config.toml
dataset = "aerial photos of the United States (SatlasPretrain)"
crop_scale_min = 1
encoder_norm = "layernorm"
encoder_mlp_ratio = 6
encoder_patch_size = [8, 8]
encoder_layers = 8
decoder_blocks_per_level = 1
beta2 = 0.95
Rows from block 3 of the encoder of a small segmentation model, named by matrix and row number. Rows with one number belong to one neuron. Each number is 200 + 30 x the weight over its row's rms, rounded and kept within 0 to 999. All counts start at 0.
After each neuron's rows are labels from the 100 images, of 14976, where the neuron reaches its highest value: "responds to" is what is common among them. Only what is clearly more common there than usual is listed. The data: aerial photos of the United States (SatlasPretrain). In brackets: how many of the 100.
# fc1: MLP up (encoder.blocks.3.mlp.fc1.weight, 1536x256), inputs 128-255
# fc2: MLP down (encoder.blocks.3.mlp.fc2.weight, 256x1536, transposed), outputs 128-255

fc1.499,192,202,185,166,181,180,196,152,178,195,192,247,180,182,230,192,274,175,175,183,191,204,214,181,177,226,215,176,220,137,185,180,271,202,202,213,147,186,235,238,183,179,205,193,203,148,203,214,200,170,239,195,159,223,183,154,244,201,190,205,186,233,203,264,211,229,217,219,197,161,165,224,200,176,201,213,164,202,205,204,205,231,187,185,169,187,194,199,196,146,203,326,190,221,174,263,194,216,272,157,198,190,224,233,200,186,186,236,187,223,184,248,189,180,185,184,218,215,226,175,196,229,204,202,224,177,285,221
fc2.499,162,252,189,224,163,195,161,169,244,207,216,176,201,208,245,172,174,195,258,185,255,175,224,200,172,156,153,181,212,181,188,192,176,199,206,208,171,191,242,230,224,186,190,212,219,223,221,221,148,176,154,290,223,231,211,202,142,184,226,161,190,175,200,215,223,184,212,188,208,189,182,185,191,177,224,217,220,196,230,261,220,232,239,222,169,189,173,263,214,208,207,179,239,146,187,150,265,199,167,213,190,200,246,197,197,201,193,244,157,212,206,184,207,212,171,150,184,187,217,181,188,220,207,218,198,135,156,216
responds to: crop field (68)

fc1.582,217,130,256,219,201,174,258,233,201,190,232,187,221,160,197,209,172,192,158,107,224,262,211,134,190,242,168,255,225,240,191,174,174,159,215,206,230,159,204,197,216,254,177,200,149,240,182,197,173,245,192,170,217,237,207,213,182,192,226,189,242,210,192,225,213,196,166,211,212,188,202,132,145,167,188,186,235,164,191,183,231,162,143,209,176,135,253,194,178,207,256,205,208,233,152,229,211,175,236,192,172,193,253,207,212,203,121,178,134,186,290,224,230,214,180,165,204,143,137,210,239,186,185,247,177,226,206,207
fc2.582,149,192,194,213,196,142,196,290,155,209,189,172,152,203,249,186,219,225,188,189,193,243,210,232,220,205,203,180,169,258,182,202,189,231,155,232,231,190,165,187,193,228,228,240,196,188,194,162,236,209,178,191,218,242,230,204,171,261,249,227,192,180,204,176,264,219,155,233,225,209,179,133,216,164,225,185,212,141,153,253,208,225,208,141,173,229,176,197,210,242,199,145,165,254,199,219,183,226,202,230,203,206,199,203,178,196,226,210,151,213,181,198,153,198,208,191,164,225,179,181,231,230,236,195,263,209,179,206
responds to: building (70)

fc1.45,190,173,190,242,217,163,187,196,230,182,269,151,226,179,174,229,313,210,203,191,195,234,161,151,192,193,216,213,214,209,206,214,232,223,207,208,213,196,221,199,172,167,220,181,141,242,209,124,244,223,177,180,207,191,162,193,198,186,171,202,202,162,194,147,193,355,213,207,177,199,215,192,177,210,177,197,247,235,165,191,213,192,172,186,175,193,181,257,205,160,206,209,196,195,164,176,205,190,231,226,149,194,188,226,186,195,159,201,177,235,202,229,268,193,210,218,196,216,162,155,191,181,227,185,223,207,169,202
fc2.45,157,237,183,190,177,215,131,229,253,212,163,203,167,212,223,186,139,168,240,238,184,236,249,167,183,209,167,182,141,206,180,233,151,222,175,184,182,205,180,217,200,172,179,182,208,249,165,209,168,154,235,193,230,195,171,216,164,211,195,201,189,222,167,212,209,93,209,211,180,219,216,193,217,189,223,200,209,198,211,240,219,259,217,175,219,215,194,226,196,209,192,197,201,213,220,166,209,245,156,157,190,188,205,242,162,181,203,214,214,233,135,252,162,209,188,218,216,212,177,178,195,229,186,142,167,116,231,181
responds to: building (95)

fc1.446,204,211,162,218,184,195,205,157,223,176,167,227,226,178,186,213,216,170,240,176,196,192,220,219,203,177,221,167,218,162,246,219,217,143,181,188,166,226,235,207,226,208,191,170,184,168,212,182,185,199,223,236,199,157,82,152,233,163,109,162,176,235,199,173,208,193,207,185,111,167,188,242,128,187,166,189,174,215,203,191,173,171,203,171,223,187,199,223,194,192,177,218,215,194,203,160,138,196,202,194,137,155,173,205,157,164,185,211,175,221,189,221,163,208,181,206,228,176,185,220,179,196,234,214,158,204,228,216
fc2.446,177,230,194,212,218,225,186,214,271,220,206,186,151,210,188,201,203,147,197,178,208,157,155,229,232,183,186,197,231,185,191,224,189,217,218,232,131,245,198,171,207,251,211,156,183,254,166,161,157,148,171,195,219,185,184,213,202,190,194,154,198,185,201,151,177,205,242,206,180,199,226,243,177,157,226,208,206,173,206,174,182,192,228,159,214,225,138,220,221,209,180,164,201,223,251,179,179,158,144,224,178,202,140,230,207,203,218,244,163,236,159,250,212,267,117,197,177,210,211,195,182,198,255,226,216,210,169,188
responds to: building (73)

fc1.104,183,155,191,235,232,172,220,202,213,121,245,179,217,202,136,192,222,225,194,208,201,198,166,205,218,176,197,216,207,205,254,200,225,183,217,210,208,191,195,172,170,227,215,200,160,235,199,180,203,247,181,183,159,197,168,131,205,187,163,213,140,172,169,181,149,268,167,244,191,184,208,216,203,171,142,210,255,232,169,214,150,158,234,213,188,212,110,176,205,165,188,199,191,204,214,148,178,171,208,222,153,200,186,211,206,223,210,204,152,196,213,215,238,160,188,253,237,207,155,181,250,187,210,207,191,190,185,172
fc2.104,150,199,177,236,184,144,178,178,215,167,161,227,152,247,203,221,196,160,201,201,162,179,251,223,214,217,175,161,157,208,176,196,157,207,241,240,164,219,164,226,222,251,197,152,231,208,228,239,175,171,236,176,178,168,229,172,170,213,196,153,161,236,208,234,215,191,232,187,199,229,195,194,188,162,194,143,194,225,184,219,161,192,254,188,157,194,168,186,227,215,215,174,213,191,255,195,159,187,145,188,216,197,224,177,196,204,200,230,165,240,196,216,138,152,151,153,226,179,175,186,215,236,237,211,182,116,227,153
responds to: building (93)

fc1.629,213,225,235,226,238,155,175,143,176,170,214,252,210,188,169,175,210,222,152,222,166,216,220,121,229,250,231,220,207,199,163,161,221,189,220,211,195,151,184,219,200,190,188,221,189,181,206,220,230,217,216,215,157,178,164,165,264,207,195,185,182,234,211,223,196,239,159,191,165,173,197,208,197,230,207,160,196,202,230,234,212,208,205,178,172,187,201,198,187,170,235,246,196,187,198,229,178,225,238,174,202,186,221,158,147,175,173,211,203,137,183,171,182,192,258,164,220,220,159,143,200,227,141,251,230,226,237,191
fc2.629,164,175,141,220,184,216,219,153,250,206,244,194,191,200,194,221,187,185,208,175,216,222,211,147,199,177,190,196,205,174,192,263,191,200,190,211,226,213,281,189,194,164,248,276,249,221,221,233,188,204,207,231,236,226,159,208,181,135,132,195,219,210,205,166,198,214,230,196,191,245,226,190,177,229,232,244,192,211,194,173,237,220,220,249,195,220,210,182,231,195,207,159,240,210,195,190,215,200,199,179,204,236,158,235,224,227,177,206,191,164,194,215,192,211,226,163,150,249,212,189,166,164,105,190,169,188,184,193
responds to: crop field (77)