Weights of a small segmentation model.
Model: 7.34M parameters, encoder arch mlp_mixer, encoder activation relu, encoder patch size [8, 8], encoder layers 8, encoder width 256, decoder activation silu, decoder widths [32, 32, 64, 128].
Training: 5900 steps, batches of 128.
Rows from block 5 of the encoder of a small segmentation model, named by matrix and row number. Rows with one number belong to one neuron. Each number is 50 + 12 x the weight over its row's rms, rounded and kept within 0 to 99. All counts start at 0. After the name is the row's rms in percent of the matrix's.
After each neuron's rows are labels from the 100 images, of 14976, where the neuron reaches its highest value: "colour at peak" is the nearest of a few named colours to the mean colour under the peak. Only what is clearly more common there than usual is listed. The data: aerial photos of the United States (SatlasPretrain). In brackets: how many of the 100.
# fc1: MLP up (encoder.blocks.5.mlp.fc1.weight, 1536x256), inputs 129-171
# fc2: MLP down (encoder.blocks.5.mlp.fc2.weight, 256x1536, transposed), outputs 129-171

fc1.45 098:60 56 66 76 42 56 42 51 66 53 42 52 34 43 57 70 49 74 53 25 67 37 74 52 55 70 54 40 37 37 46 60 43 47 47 54 24 53 25 60 56 49 48
fc2.45 097:64 79 41 54 50 62 34 57 32 37 64 50 44 28 44 51 53 57 50 26 55 59 59 48 60 45 58 61 51 52 32 43 36 68 39 52 37 58 45 68 44 44 43
colour at peak: pink (42)

fc1.703 076:48 65 55 66 57 57 43 34 56 61 60 75 40 27 53 62 52 46 39 46 37 65 47 50 47 41 65 59 38 54 33 45 27 52 34 45 40 38 35 41 36 42 54
fc2.703 065:39 70 48 41 50 59 32 50 31 50 48 40 33 43 31 53 50 47 68 62 43 51 33 70 31 41 76 49 64 57 56 44 43 58 61 57 83 41 60 31 57 63 53
colour at peak: brown (97)

fc1.154 190:42 47 57 51 23 76 63 59 48 46 51 59 50 38 48 68 63 58 50 56 44 36 64 73 43 39 48 48 51 58 45 68 48 39 52 35 26 43 36 41 34 57 61
fc2.154 227:53 35 60 59 56 70 27 62 52 58 36 41 34 49 62 45 65 71 41 67 49 52 35 58 50 59 61 50 39 57 53 57 46 72 53 49 69 65 56 71 35 48 55
colour at peak: pink (51)

fc1.550 141:51 77 43 62 33 52 46 61 34 46 59 65 78 55 46 58 52 58 41 20 29 54 47 39 50 63 56 46 56 49 30 50 33 49 24 42 54 53 57 50 39 40 29
fc2.550 153:51 39 37 31 41 67 33 52 43 30 63 38 45 64 43 48 43 71 65 60 60 64 67 37 46 43 47 59 36 62 42 44 27 56 57 38 58 41 70 62 49 50 57
colour at peak: brown (77)

fc1.634 118:48 65 29 53 55 51 52 33 48 53 47 65 54 47 58 43 64 40 55 54 50 61 33 56 65 45 86 53 46 65 41 30 35 49 56 48 44 63 39 50 34 60 34
fc2.634 116:40 45 42 47 54 47 45 60 52 45 50 38 49 69 52 49 52 60 47 64 60 58 54 48 65 39 49 49 34 50 56 27 57 57 47 46 34 58 55 67 41 42 53
colour at peak: brown (88)

fc1.719 116:49 62 43 85 52 35 49 56 60 57 47 61 38 38 51 51 41 54 39 36 39 51 46 43 43 59 52 61 36 47 52 52 51 54 17 34 53 63 38 51 69 26 51
fc2.719 100:47 45 51 36 58 44 41 68 46 51 34 21 68 46 61 37 51 78 60 60 41 62 46 70 32 50 58 45 60 50 66 61 67 32 30 67 62 38 47 69 51 53 44
colour at peak: brown (84)

fc1.461 116:55 65 48 80 56 66 55 54 41 54 51 60 40 47 55 41 57 55 34 47 28 59 43 55 60 47 68 49 37 31 41 52 48 74 29 26 39 43 38 54 80 27 40
fc2.461 103:58 65 60 58 33 59 40 68 42 55 38 45 41 46 51 22 53 83 71 38 61 51 39 64 36 46 68 58 65 60 47 22 39 31 45 61 44 42 54 47 49 60 55
colour at peak: brown (80)

fc1.416 093:56 63 60 74 32 57 30 33 40 57 48 59 46 26 52 83 67 51 58 38 44 45 37 62 60 41 51 42 40 54 35 69 34 74 43 62 39 34 37 38 32 61 61
fc2.416 083:48 49 60 38 49 53 64 61 52 37 44 43 58 32 38 32 51 58 65 52 52 49 40 53 58 51 43 51 61 60 31 39 35 61 82 57 58 59 48 49 37 73 56
colour at peak: pink (54)

fc1.262 118:48 69 42 42 50 62 43 50 48 46 55 75 49 39 35 32 63 58 31 39 49 45 56 40 56 45 83 23 41 55 54 62 38 28 29 58 57 43 46 43 60 42 36
fc2.262 114:55 57 47 41 66 53 54 47 33 64 47 53 47 55 57 17 48 46 50 62 64 69 38 47 57 49 58 37 57 65 51 54 57 56 39 53 44 42 51 57 40 35 55
colour at peak: brown (69)

fc1.290 075:41 55 52 44 57 48 63 50 70 72 32 67 60 44 50 56 54 53 42 53 42 53 66 53 60 50 56 72 58 72 35 39 51 45 48 50 19 53 34 42 56 52 35
fc2.290 068:33 64 65 49 43 48 42 59 37 56 41 37 56 46 51 65 66 67 45 26 46 41 18 50 34 54 55 59 37 29 56 65 29 60 54 46 72 52 32 39 53 60 51
colour at peak: brown (72)

fc1.638 101:48 64 62 72 22 48 29 53 37 48 68 87 56 35 58 66 61 26 49 20 34 54 43 57 40 53 58 58 68 50 33 46 41 60 44 54 51 53 49 47 55 54 51
fc2.638 091:56 64 49 47 62 54 61 40 53 45 51 42 30 36 48 40 18 43 72 73 41 51 37 40 31 43 46 43 68 43 48 30 28 84 55 72 55 44 53 64 41 53 42
colour at peak: brown (90)

fc1.253 203:40 56 56 60 31 48 63 58 30 53 42 61 69 46 52 64 56 53 51 51 61 39 55 61 51 58 58 53 66 58 55 56 52 45 44 62 18 49 48 28 41 48 56
fc2.253 277:39 43 56 54 70 64 33 55 41 52 50 35 36 49 60 58 32 56 43 58 57 59 42 30 37 58 48 46 47 59 65 45 58 53 42 63 69 82 48 76 20 41 65
colour at peak: pink (60)

fc1.81 083:54 65 53 64 42 53 38 56 54 60 51 40 34 23 40 70 58 43 38 29 59 35 49 57 36 57 51 58 42 54 48 62 25 31 38 36 38 56 21 55 52 44 53
fc2.81 075:54 36 39 29 41 34 40 58 45 48 44 56 63 58 44 47 49 59 41 57 72 54 41 61 45 49 44 43 47 41 63 48 47 34 45 65 61 56 49 47 41 46 85
colour at peak: pink (26)

fc1.480 122:32 36 31 68 49 50 23 65 37 58 57 52 49 52 40 44 45 63 47 56 55 52 59 56 70 55 38 46 32 67 62 52 43 31 27 54 53 64 44 66 53 44 51
fc2.480 122:47 49 25 58 64 24 50 30 61 73 46 51 31 24 45 46 79 50 56 52 54 39 49 59 44 47 63 63 54 66 52 49 64 40 52 58 39 45 25 42 54 47 67
colour at peak: pink (30)

fc1.278 119:44 49 42 50 39 33 67 49 47 57 59 70 52 41 58 51 51 51 51 25 49 52 43 50 57 50 66 39 58 30 41 52 61 40 17 44 47 52 46 61 47 37 42
fc2.278 113:51 57 47 43 31 55 35 58 39 36 41 34 48 48 48 38 55 54 73 51 54 63 54 43 34 58 62 36 52 36 55 32 46 74 54 45 65 60 65 45 47 68 49
colour at peak: brown (61)

fc1.558 100:50 76 31 44 54 38 45 54 53 54 64 76 51 53 41 42 49 40 47 51 52 43 30 62 64 53 63 47 48 54 37 47 42 45 48 63 57 43 58 44 52 41 55
fc2.558 093:58 34 40 60 54 50 43 45 51 38 63 45 64 52 58 15 47 49 41 68 50 72 41 63 61 51 42 49 42 53 49 17 53 54 45 40 36 56 39 63 35 47 49
colour at peak: brown (93)

fc1.540 095:39 53 36 72 45 40 53 49 46 62 39 70 41 50 67 45 59 48 53 54 31 44 41 50 44 58 65 63 60 76 58 44 29 44 47 60 51 52 42 56 58 47 34
fc2.540 089:53 47 61 27 43 56 46 63 30 26 46 43 55 40 39 29 30 66 69 55 48 58 55 30 57 36 31 28 56 45 42 43 26 73 53 53 64 63 63 64 60 49 46
colour at peak: brown (72)

fc1.559 136:56 81 49 51 53 49 58 35 46 67 38 74 55 57 70 46 66 45 34 46 51 56 28 44 54 44 83 43 45 40 49 36 46 60 32 58 37 54 48 49 50 28 43
fc2.559 171:38 46 43 41 48 50 43 62 54 33 53 43 32 63 52 35 59 54 53 59 59 51 55 32 42 36 62 37 40 32 51 22 43 54 69 56 50 56 63 50 48 60 53
colour at peak: brown (90)

fc1.172 193:41 45 57 50 34 77 65 51 41 52 46 56 53 34 52 65 68 63 48 48 56 44 62 62 45 46 57 55 56 70 54 64 46 38 51 55 18 48 45 42 40 54 62
fc2.172 296:45 32 53 63 53 60 35 55 42 64 33 54 53 43 73 57 60 63 43 64 60 56 31 58 42 66 57 53 51 68 54 58 68 53 39 61 67 71 65 62 29 41 59
colour at peak: pink (57)

fc1.765 121:65 69 46 69 37 42 45 47 45 71 53 64 58 50 58 53 54 58 34 25 56 60 44 75 39 48 60 46 48 63 59 51 58 42 30 45 43 44 37 47 50 41 61
fc2.765 113:48 52 51 64 41 51 52 59 67 46 55 49 63 50 36 20 54 69 52 42 62 58 52 46 48 47 66 42 57 46 49 00 35 32 61 53 43 62 33 53 28 61 62
colour at peak: grey (91)

fc1.283 095:42 43 55 63 49 61 33 33 45 66 45 38 49 34 24 50 64 48 49 39 63 58 56 62 42 45 49 48 31 42 50 50 44 45 46 49 27 51 16 58 37 56 57
fc2.283 085:62 62 38 48 36 29 55 56 62 52 45 31 51 53 54 63 43 66 51 51 40 26 49 71 42 42 48 47 42 47 47 61 73 50 58 52 33 43 39 40 50 52 47
colour at peak: grey (91)

fc1.39 098:44 47 64 69 49 50 63 39 49 47 57 73 54 47 70 47 56 56 49 52 55 33 73 78 45 43 44 62 47 49 36 59 39 74 36 66 57 41 46 49 48 53 44
fc2.39 098:45 84 63 61 38 62 53 54 34 38 65 44 61 30 50 39 62 50 52 47 53 73 25 52 31 46 49 73 59 55 38 42 48 53 46 65 37 47 38 62 31 48 42
colour at peak: brown (61)

fc1.238 080:53 41 69 81 40 51 49 68 53 64 47 57 44 14 50 45 61 54 50 39 63 60 61 63 38 51 50 62 38 58 53 57 47 45 39 46 55 47 45 65 46 40 63
fc2.238 070:73 64 52 52 52 54 51 49 47 52 49 39 38 36 44 39 31 64 57 39 57 62 40 37 31 52 45 48 50 50 54 34 21 67 56 67 57 61 31 48 47 53 51
colour at peak: grey (86)

fc1.308 151:29 51 58 41 47 63 54 50 52 58 40 58 52 22 67 74 48 41 54 48 41 32 58 48 58 52 75 51 51 65 47 62 59 54 45 59 38 50 60 30 38 53 50
fc2.308 168:66 38 50 54 58 51 37 46 53 52 43 46 45 55 46 60 57 59 44 42 63 63 43 54 29 57 52 47 39 51 72 71 63 36 44 51 67 59 44 58 23 40 66
colour at peak: pink (56); white (32)

fc1.561 080:43 66 48 76 40 50 39 52 49 49 46 61 40 23 53 71 61 77 37 30 49 50 61 69 46 59 69 69 56 57 39 51 29 59 35 49 53 66 56 54 59 34 46
fc2.561 073:63 42 45 56 19 57 42 74 20 60 52 35 47 45 49 38 40 72 52 44 55 73 38 65 43 41 48 60 50 49 43 26 34 67 45 48 61 48 63 75 56 54 39
colour at peak: grey (88)

fc1.743 121:59 50 46 78 54 47 51 58 46 52 38 57 43 37 53 67 54 53 31 41 53 40 63 62 42 61 53 66 53 52 30 67 61 55 35 51 43 42 33 55 51 18 32
fc2.743 131:54 54 49 57 39 45 44 84 30 42 48 32 59 43 55 64 56 80 61 39 43 59 30 54 51 51 59 58 40 48 52 42 38 68 42 51 66 49 55 62 47 55 42
colour at peak: grey (89)

fc1.434 082:35 50 50 91 40 41 52 63 51 47 68 75 71 37 70 57 50 64 35 14 43 67 60 66 58 52 52 62 59 34 45 42 30 50 66 47 51 55 44 49 53 51 48
fc2.434 082:48 54 47 32 61 43 53 40 50 48 46 51 51 28 48 32 50 60 60 60 48 45 40 48 28 47 63 53 68 60 45 37 45 54 78 66 61 57 43 58 46 65 43
colour at peak: brown (77)

fc1.296 088:23 51 49 43 50 46 32 56 43 65 47 49 46 43 46 44 39 53 43 36 37 56 52 55 58 49 44 59 63 45 34 37 42 44 36 46 50 51 49 42 50 63 34
fc2.296 099:70 62 58 42 43 41 54 71 50 23 38 50 63 66 34 40 53 71 57 48 57 39 44 44 54 42 48 55 42 36 48 48 44 44 61 39 37 32 57 31 53 49 49
colour at peak: brown (79)

fc1.412 167:45 50 66 43 33 69 76 53 41 50 41 57 55 34 56 66 59 44 50 45 48 48 57 57 52 43 62 62 62 63 47 68 45 49 52 49 28 38 53 37 48 56 58
fc2.412 204:51 32 56 57 58 58 34 49 52 50 45 30 44 64 58 42 58 57 34 61 61 65 33 55 52 61 56 46 42 56 64 63 59 57 50 57 70 73 56 81 21 44 68
colour at peak: pink (60)

fc1.324 176:54 49 63 49 41 71 67 44 53 51 43 59 51 40 47 68 60 49 51 50 43 42 49 50 45 35 70 56 62 53 50 65 42 55 47 51 17 28 54 46 49 57 61
fc2.324 229:37 35 60 41 48 60 38 52 38 46 50 29 41 70 58 41 50 54 37 61 69 60 32 53 42 61 49 37 48 61 69 57 58 50 48 62 77 60 64 74 25 53 69
colour at peak: pink (46)

fc1.695 084:37 51 56 54 38 38 43 52 39 71 60 69 55 36 60 59 61 47 40 36 61 56 43 64 52 82 56 58 55 73 43 54 55 62 39 51 47 31 50 45 57 35 41
fc2.695 081:39 54 26 43 82 67 61 49 54 49 32 46 45 51 41 34 54 49 44 58 26 45 31 52 47 62 44 64 58 48 49 47 50 55 64 53 54 53 24 57 57 43 49
colour at peak: pink (28)

fc1.593 135:32 51 30 63 52 41 40 45 21 54 38 55 56 30 58 59 51 63 40 43 57 43 46 49 49 78 49 70 44 74 56 57 52 45 32 56 63 45 60 63 47 35 65
fc2.593 162:69 41 57 41 64 43 54 39 63 53 37 34 49 61 56 53 44 52 56 59 57 34 40 32 69 57 42 32 43 43 57 60 64 52 65 48 35 52 61 56 37 39 46
colour at peak: pink (28)

fc1.68 118:60 50 55 73 48 34 47 45 36 73 47 87 56 51 44 42 52 48 67 47 33 60 49 39 46 29 53 33 38 77 49 46 49 33 39 39 40 38 48 51 35 40 58
fc2.68 117:59 49 59 41 45 73 36 53 48 50 45 39 59 41 53 27 60 73 53 47 36 77 59 41 48 40 39 52 54 31 25 32 58 58 60 49 49 59 66 47 44 47 18
colour at peak: brown (76)

fc1.62 092:57 67 52 63 64 52 51 52 53 58 57 53 38 31 59 52 55 45 38 10 57 46 55 48 48 77 60 51 37 54 42 52 52 46 40 40 40 30 48 51 67 49 63
fc2.62 076:53 48 25 54 74 72 62 71 53 70 42 27 38 52 37 42 32 63 46 66 56 59 46 39 52 58 53 72 46 79 45 31 51 46 43 55 45 37 32 67 51 44 53
colour at peak: pink (35)

fc1.534 113:30 68 46 55 32 61 45 43 27 58 77 61 53 39 50 60 65 49 57 32 63 53 56 62 53 53 63 61 56 54 30 43 60 61 56 56 32 56 52 51 40 45 36
fc2.534 115:63 68 57 47 34 37 40 38 52 51 43 33 40 73 36 44 45 51 62 53 42 49 31 58 37 50 41 46 28 34 41 35 45 64 62 29 50 40 50 31 51 56 39
colour at peak: brown (65)

fc1.104 112:48 60 48 73 52 66 45 40 65 43 54 53 37 51 39 71 70 50 49 49 69 38 47 70 68 58 58 40 38 36 53 84 53 35 54 41 35 64 30 65 39 66 62
fc2.104 113:53 50 48 48 47 41 43 60 65 59 35 44 53 57 30 28 55 52 43 53 44 44 26 65 55 42 65 51 38 56 58 22 64 61 69 44 53 35 52 59 35 70 63
colour at peak: pink (29)

fc1.717 113:62 71 38 72 64 42 57 53 34 57 33 78 43 49 40 53 56 44 61 59 50 63 45 41 40 47 77 40 36 61 39 45 52 52 55 67 36 40 48 45 43 47 54
fc2.717 123:48 50 41 47 26 48 34 53 33 46 49 31 43 58 46 53 48 69 46 49 70 62 60 32 48 47 41 69 35 49 47 37 33 73 47 65 65 65 59 74 61 43 67
colour at peak: brown (85)

fc1.684 144:55 61 47 62 56 57 54 37 40 69 50 52 42 32 73 47 68 49 51 52 57 58 28 67 49 46 77 47 64 57 58 44 59 48 41 51 42 52 42 69 49 39 60
fc2.684 154:54 37 57 35 47 26 40 54 48 29 57 42 40 47 37 42 50 58 67 44 41 45 62 47 50 45 44 33 44 51 65 46 43 42 62 53 61 46 53 34 44 74 62
colour at peak: brown (73)

fc1.573 120:44 48 47 67 30 52 50 42 34 49 56 57 44 45 52 40 59 43 50 42 52 31 51 61 55 44 69 41 29 60 50 67 60 34 56 44 37 47 29 55 28 67 57
fc2.573 112:47 40 43 37 53 52 67 56 52 53 25 22 75 46 52 31 36 77 56 68 36 34 43 66 71 30 54 53 56 62 55 40 70 52 61 48 46 44 38 44 15 62 61
colour at peak: pink (31)

fc1.56 097:51 37 49 59 45 49 36 42 48 68 29 94 35 31 47 37 67 50 45 55 38 45 54 75 48 33 69 58 34 76 52 48 48 39 47 53 22 59 43 32 47 57 42
fc2.56 088:62 60 62 46 47 40 37 53 26 43 40 50 66 36 45 57 37 69 68 39 28 55 61 61 47 49 62 52 60 66 33 42 36 40 47 57 56 48 41 34 36 65 40
colour at peak: brown (92)

fc1.610 159:39 42 58 63 50 65 34 61 34 44 47 54 62 57 63 66 55 65 33 54 62 40 62 59 53 56 45 72 52 62 62 50 51 44 44 68 48 60 57 43 46 52 62
fc2.610 178:53 50 36 57 80 50 49 37 63 64 39 50 51 57 49 60 56 44 34 51 61 47 38 33 41 51 56 64 46 47 52 72 44 55 50 54 56 58 42 51 37 23 51
colour at peak: pink (48); white (37)

fc1.139 187:39 46 58 41 28 75 58 57 44 56 41 58 61 28 53 71 62 57 50 51 42 41 63 73 43 39 53 51 55 64 50 71 54 47 46 38 31 40 41 39 39 52 56
fc2.139 240:48 29 60 62 54 66 25 61 45 57 36 38 37 51 64 49 58 67 43 66 52 52 38 60 51 61 60 44 35 66 57 60 52 57 47 47 71 67 60 68 26 48 62
colour at peak: pink (54)

fc1.129 067:62 67 56 85 34 42 38 67 41 63 52 58 68 35 58 68 41 62 36 42 47 33 53 51 49 82 45 70 31 76 46 64 41 42 40 53 58 59 50 50 43 39 59
fc2.129 046:75 46 47 46 36 38 45 58 71 47 47 45 70 57 59 27 54 72 55 45 34 63 41 44 42 52 53 58 34 17 52 26 66 46 42 36 44 41 56 61 53 35 36
colour at peak: pink (36)

fc1.3 108:54 59 49 37 54 39 46 42 63 46 46 70 51 59 50 47 57 43 15 61 51 42 64 47 69 28 66 54 36 43 38 29 44 59 44 47 41 35 46 31 62 37 43
fc2.3 114:36 54 50 52 32 45 47 46 21 53 40 45 79 54 51 49 59 56 58 43 48 49 53 79 34 38 64 48 68 69 62 47 64 41 54 77 59 34 36 45 40 71 62
colour at peak: brown (71)

fc1.271 143:50 65 28 64 59 51 64 26 64 71 44 57 49 49 66 45 71 39 57 62 57 64 42 56 57 69 60 49 52 55 48 40 52 46 42 48 40 61 39 47 52 32 29
fc2.271 183:54 47 66 42 37 44 66 63 55 34 55 35 66 48 40 31 61 68 59 55 38 55 47 30 57 35 44 41 58 31 48 21 56 45 71 52 48 49 48 46 37 67 44
colour at peak: brown (92)

fc1.318 157:49 61 58 42 34 24 58 53 63 48 54 44 46 55 38 74 75 47 24 26 69 41 42 42 62 43 48 47 34 57 57 63 57 32 46 42 29 42 61 37 31 40 63
fc2.318 184:32 54 44 36 49 64 47 53 43 41 50 45 38 55 57 51 44 44 40 73 64 45 55 51 57 40 47 56 50 70 72 41 69 72 56 46 54 41 49 64 54 49 65
colour at peak: grey (93)

fc1.50 118:45 39 58 60 33 41 35 43 35 59 42 43 48 53 48 70 73 38 37 47 69 32 37 54 51 63 61 43 39 67 60 57 54 44 32 61 30 55 58 53 29 36 65
fc2.50 123:83 59 35 42 59 56 47 47 73 59 40 50 18 50 35 38 50 48 43 61 58 46 30 34 55 53 48 52 47 50 40 26 46 46 60 51 21 48 51 57 20 30 58
colour at peak: pink (39)