A small segmentation model, trained from scratch.
Training: adamw at rate 0.001, held-out accuracy 87%.
Rows from block 1 of the decoder of a small segmentation model, named by matrix and row number. Rows with one number belong to one channel. Each number is 128 + 24 x the weight over its row's rms, rounded and kept within 0 to 255. All counts start at 0. Numbers have three digits each.
Before each channel's rows are labels from the 100 images, of 14976, where the channel reaches its highest value: "strongest on" is what is common among them. Only what is clearly more common there than usual is listed. The data: aerial photos of the United States (SatlasPretrain).
# convs1: 3x3 conv (decoder.mid.1.convs.1.weight, 64x64x3x3, standardized in use, each kernel summed), inputs 0-31
# convs2: expand pointwise conv (decoder.mid.1.convs.2.weight, 128x64x1x1, standardized in use, transposed), outputs 0-31

strongest on: building
convs1.54:118116166118131147110127109111149077141139103105104134098119139103114097149127145173126104118154
convs2.54:143125137134135088099110145117114175122106126181122159117124085109147148097146124102140134125163

strongest on: building
convs1.14:110113123102165146113123178102189120117112099102105155110163100108111131144138157134104117118147
convs2.14:110106123112094144112149089126138110146160082120117120098135148135126116118118153121134119149116

strongest on: crop field
convs1.15:116122147112081187117157135109153110109142107098108113103109102107111094115115115118100114095120
convs2.15:124162133140166132139121138159128124108087161131122120142125091107162137133159098144105127106148

strongest on: building
convs1.10:108113126106179143113127180105185121119114102105105159103171106107112130144146157124104111120147
convs2.10:128099129120093130090150122114120133155157078121113129137132136142118121087116154118149124153113

strongest on: crop field
convs1.12:115121131108087184118145137121142121112139119107110118105099086114113101110121108114096104095122
convs2.12:130166143147162129116132130164118129114081146133129119149113089107167148124157094142109138108153

strongest on: crop field
convs1.53:142130164110072151134142121131157118102149118129121127118130133119113098134137118158110108121122
convs2.53:140103127141139100150098203126123156126105139158091145104131092107169128112146172119115127115157

strongest on: building
convs1.4:111120129101163137112124169102185117111107100105101129102153095096110116129119146133100107101134
convs2.4:086086106117097148144127145134135100126153126134074113108156133126124101144154185130126104130121

strongest on: building
convs1.18:120141104149152136143099135147143118174056148135125169125161155106109115150134149127154137099147
convs2.18:155143171156143120107168106107081146162104089127177145129068151132144176098105094109149159148152

strongest on: crop field
convs1.62:096120130111102159139117106142139099112118101117104150110129115121141094156140151169108094110148
convs2.62:141145144140142085149152109114143175148113124169149161146094137112169139157094115093141150112157

strongest on: building
convs1.63:105106146116158127113117105095123088159125102107093140098126158099116102173122162183126093109146
convs2.63:140157145138141084098134095108134180143117116181150166132096134116154148096107089095150136128158

strongest on: building
convs1.3:108115124098169144115125176101189121114107105110102137104162098103109127133129151135102110110139
convs2.3:105076115112099142122142132132136110137153098127103118165147132131117109148138169128130110135118

strongest on: building
convs1.46:126120173103114124115143130106160124097142114111094109100128105102101094144096146175103090106133
convs2.46:078117098117121120153074145124166115104134143143077133066172113127118102148150159129122092120121

strongest on: building
convs1.61:123119155119123145100113123122145083145134110137098153089142153117109091163122153173128094097150
convs2.61:150134144163130086194131177115112181135104140167123156139114124114149147108129137102137149125159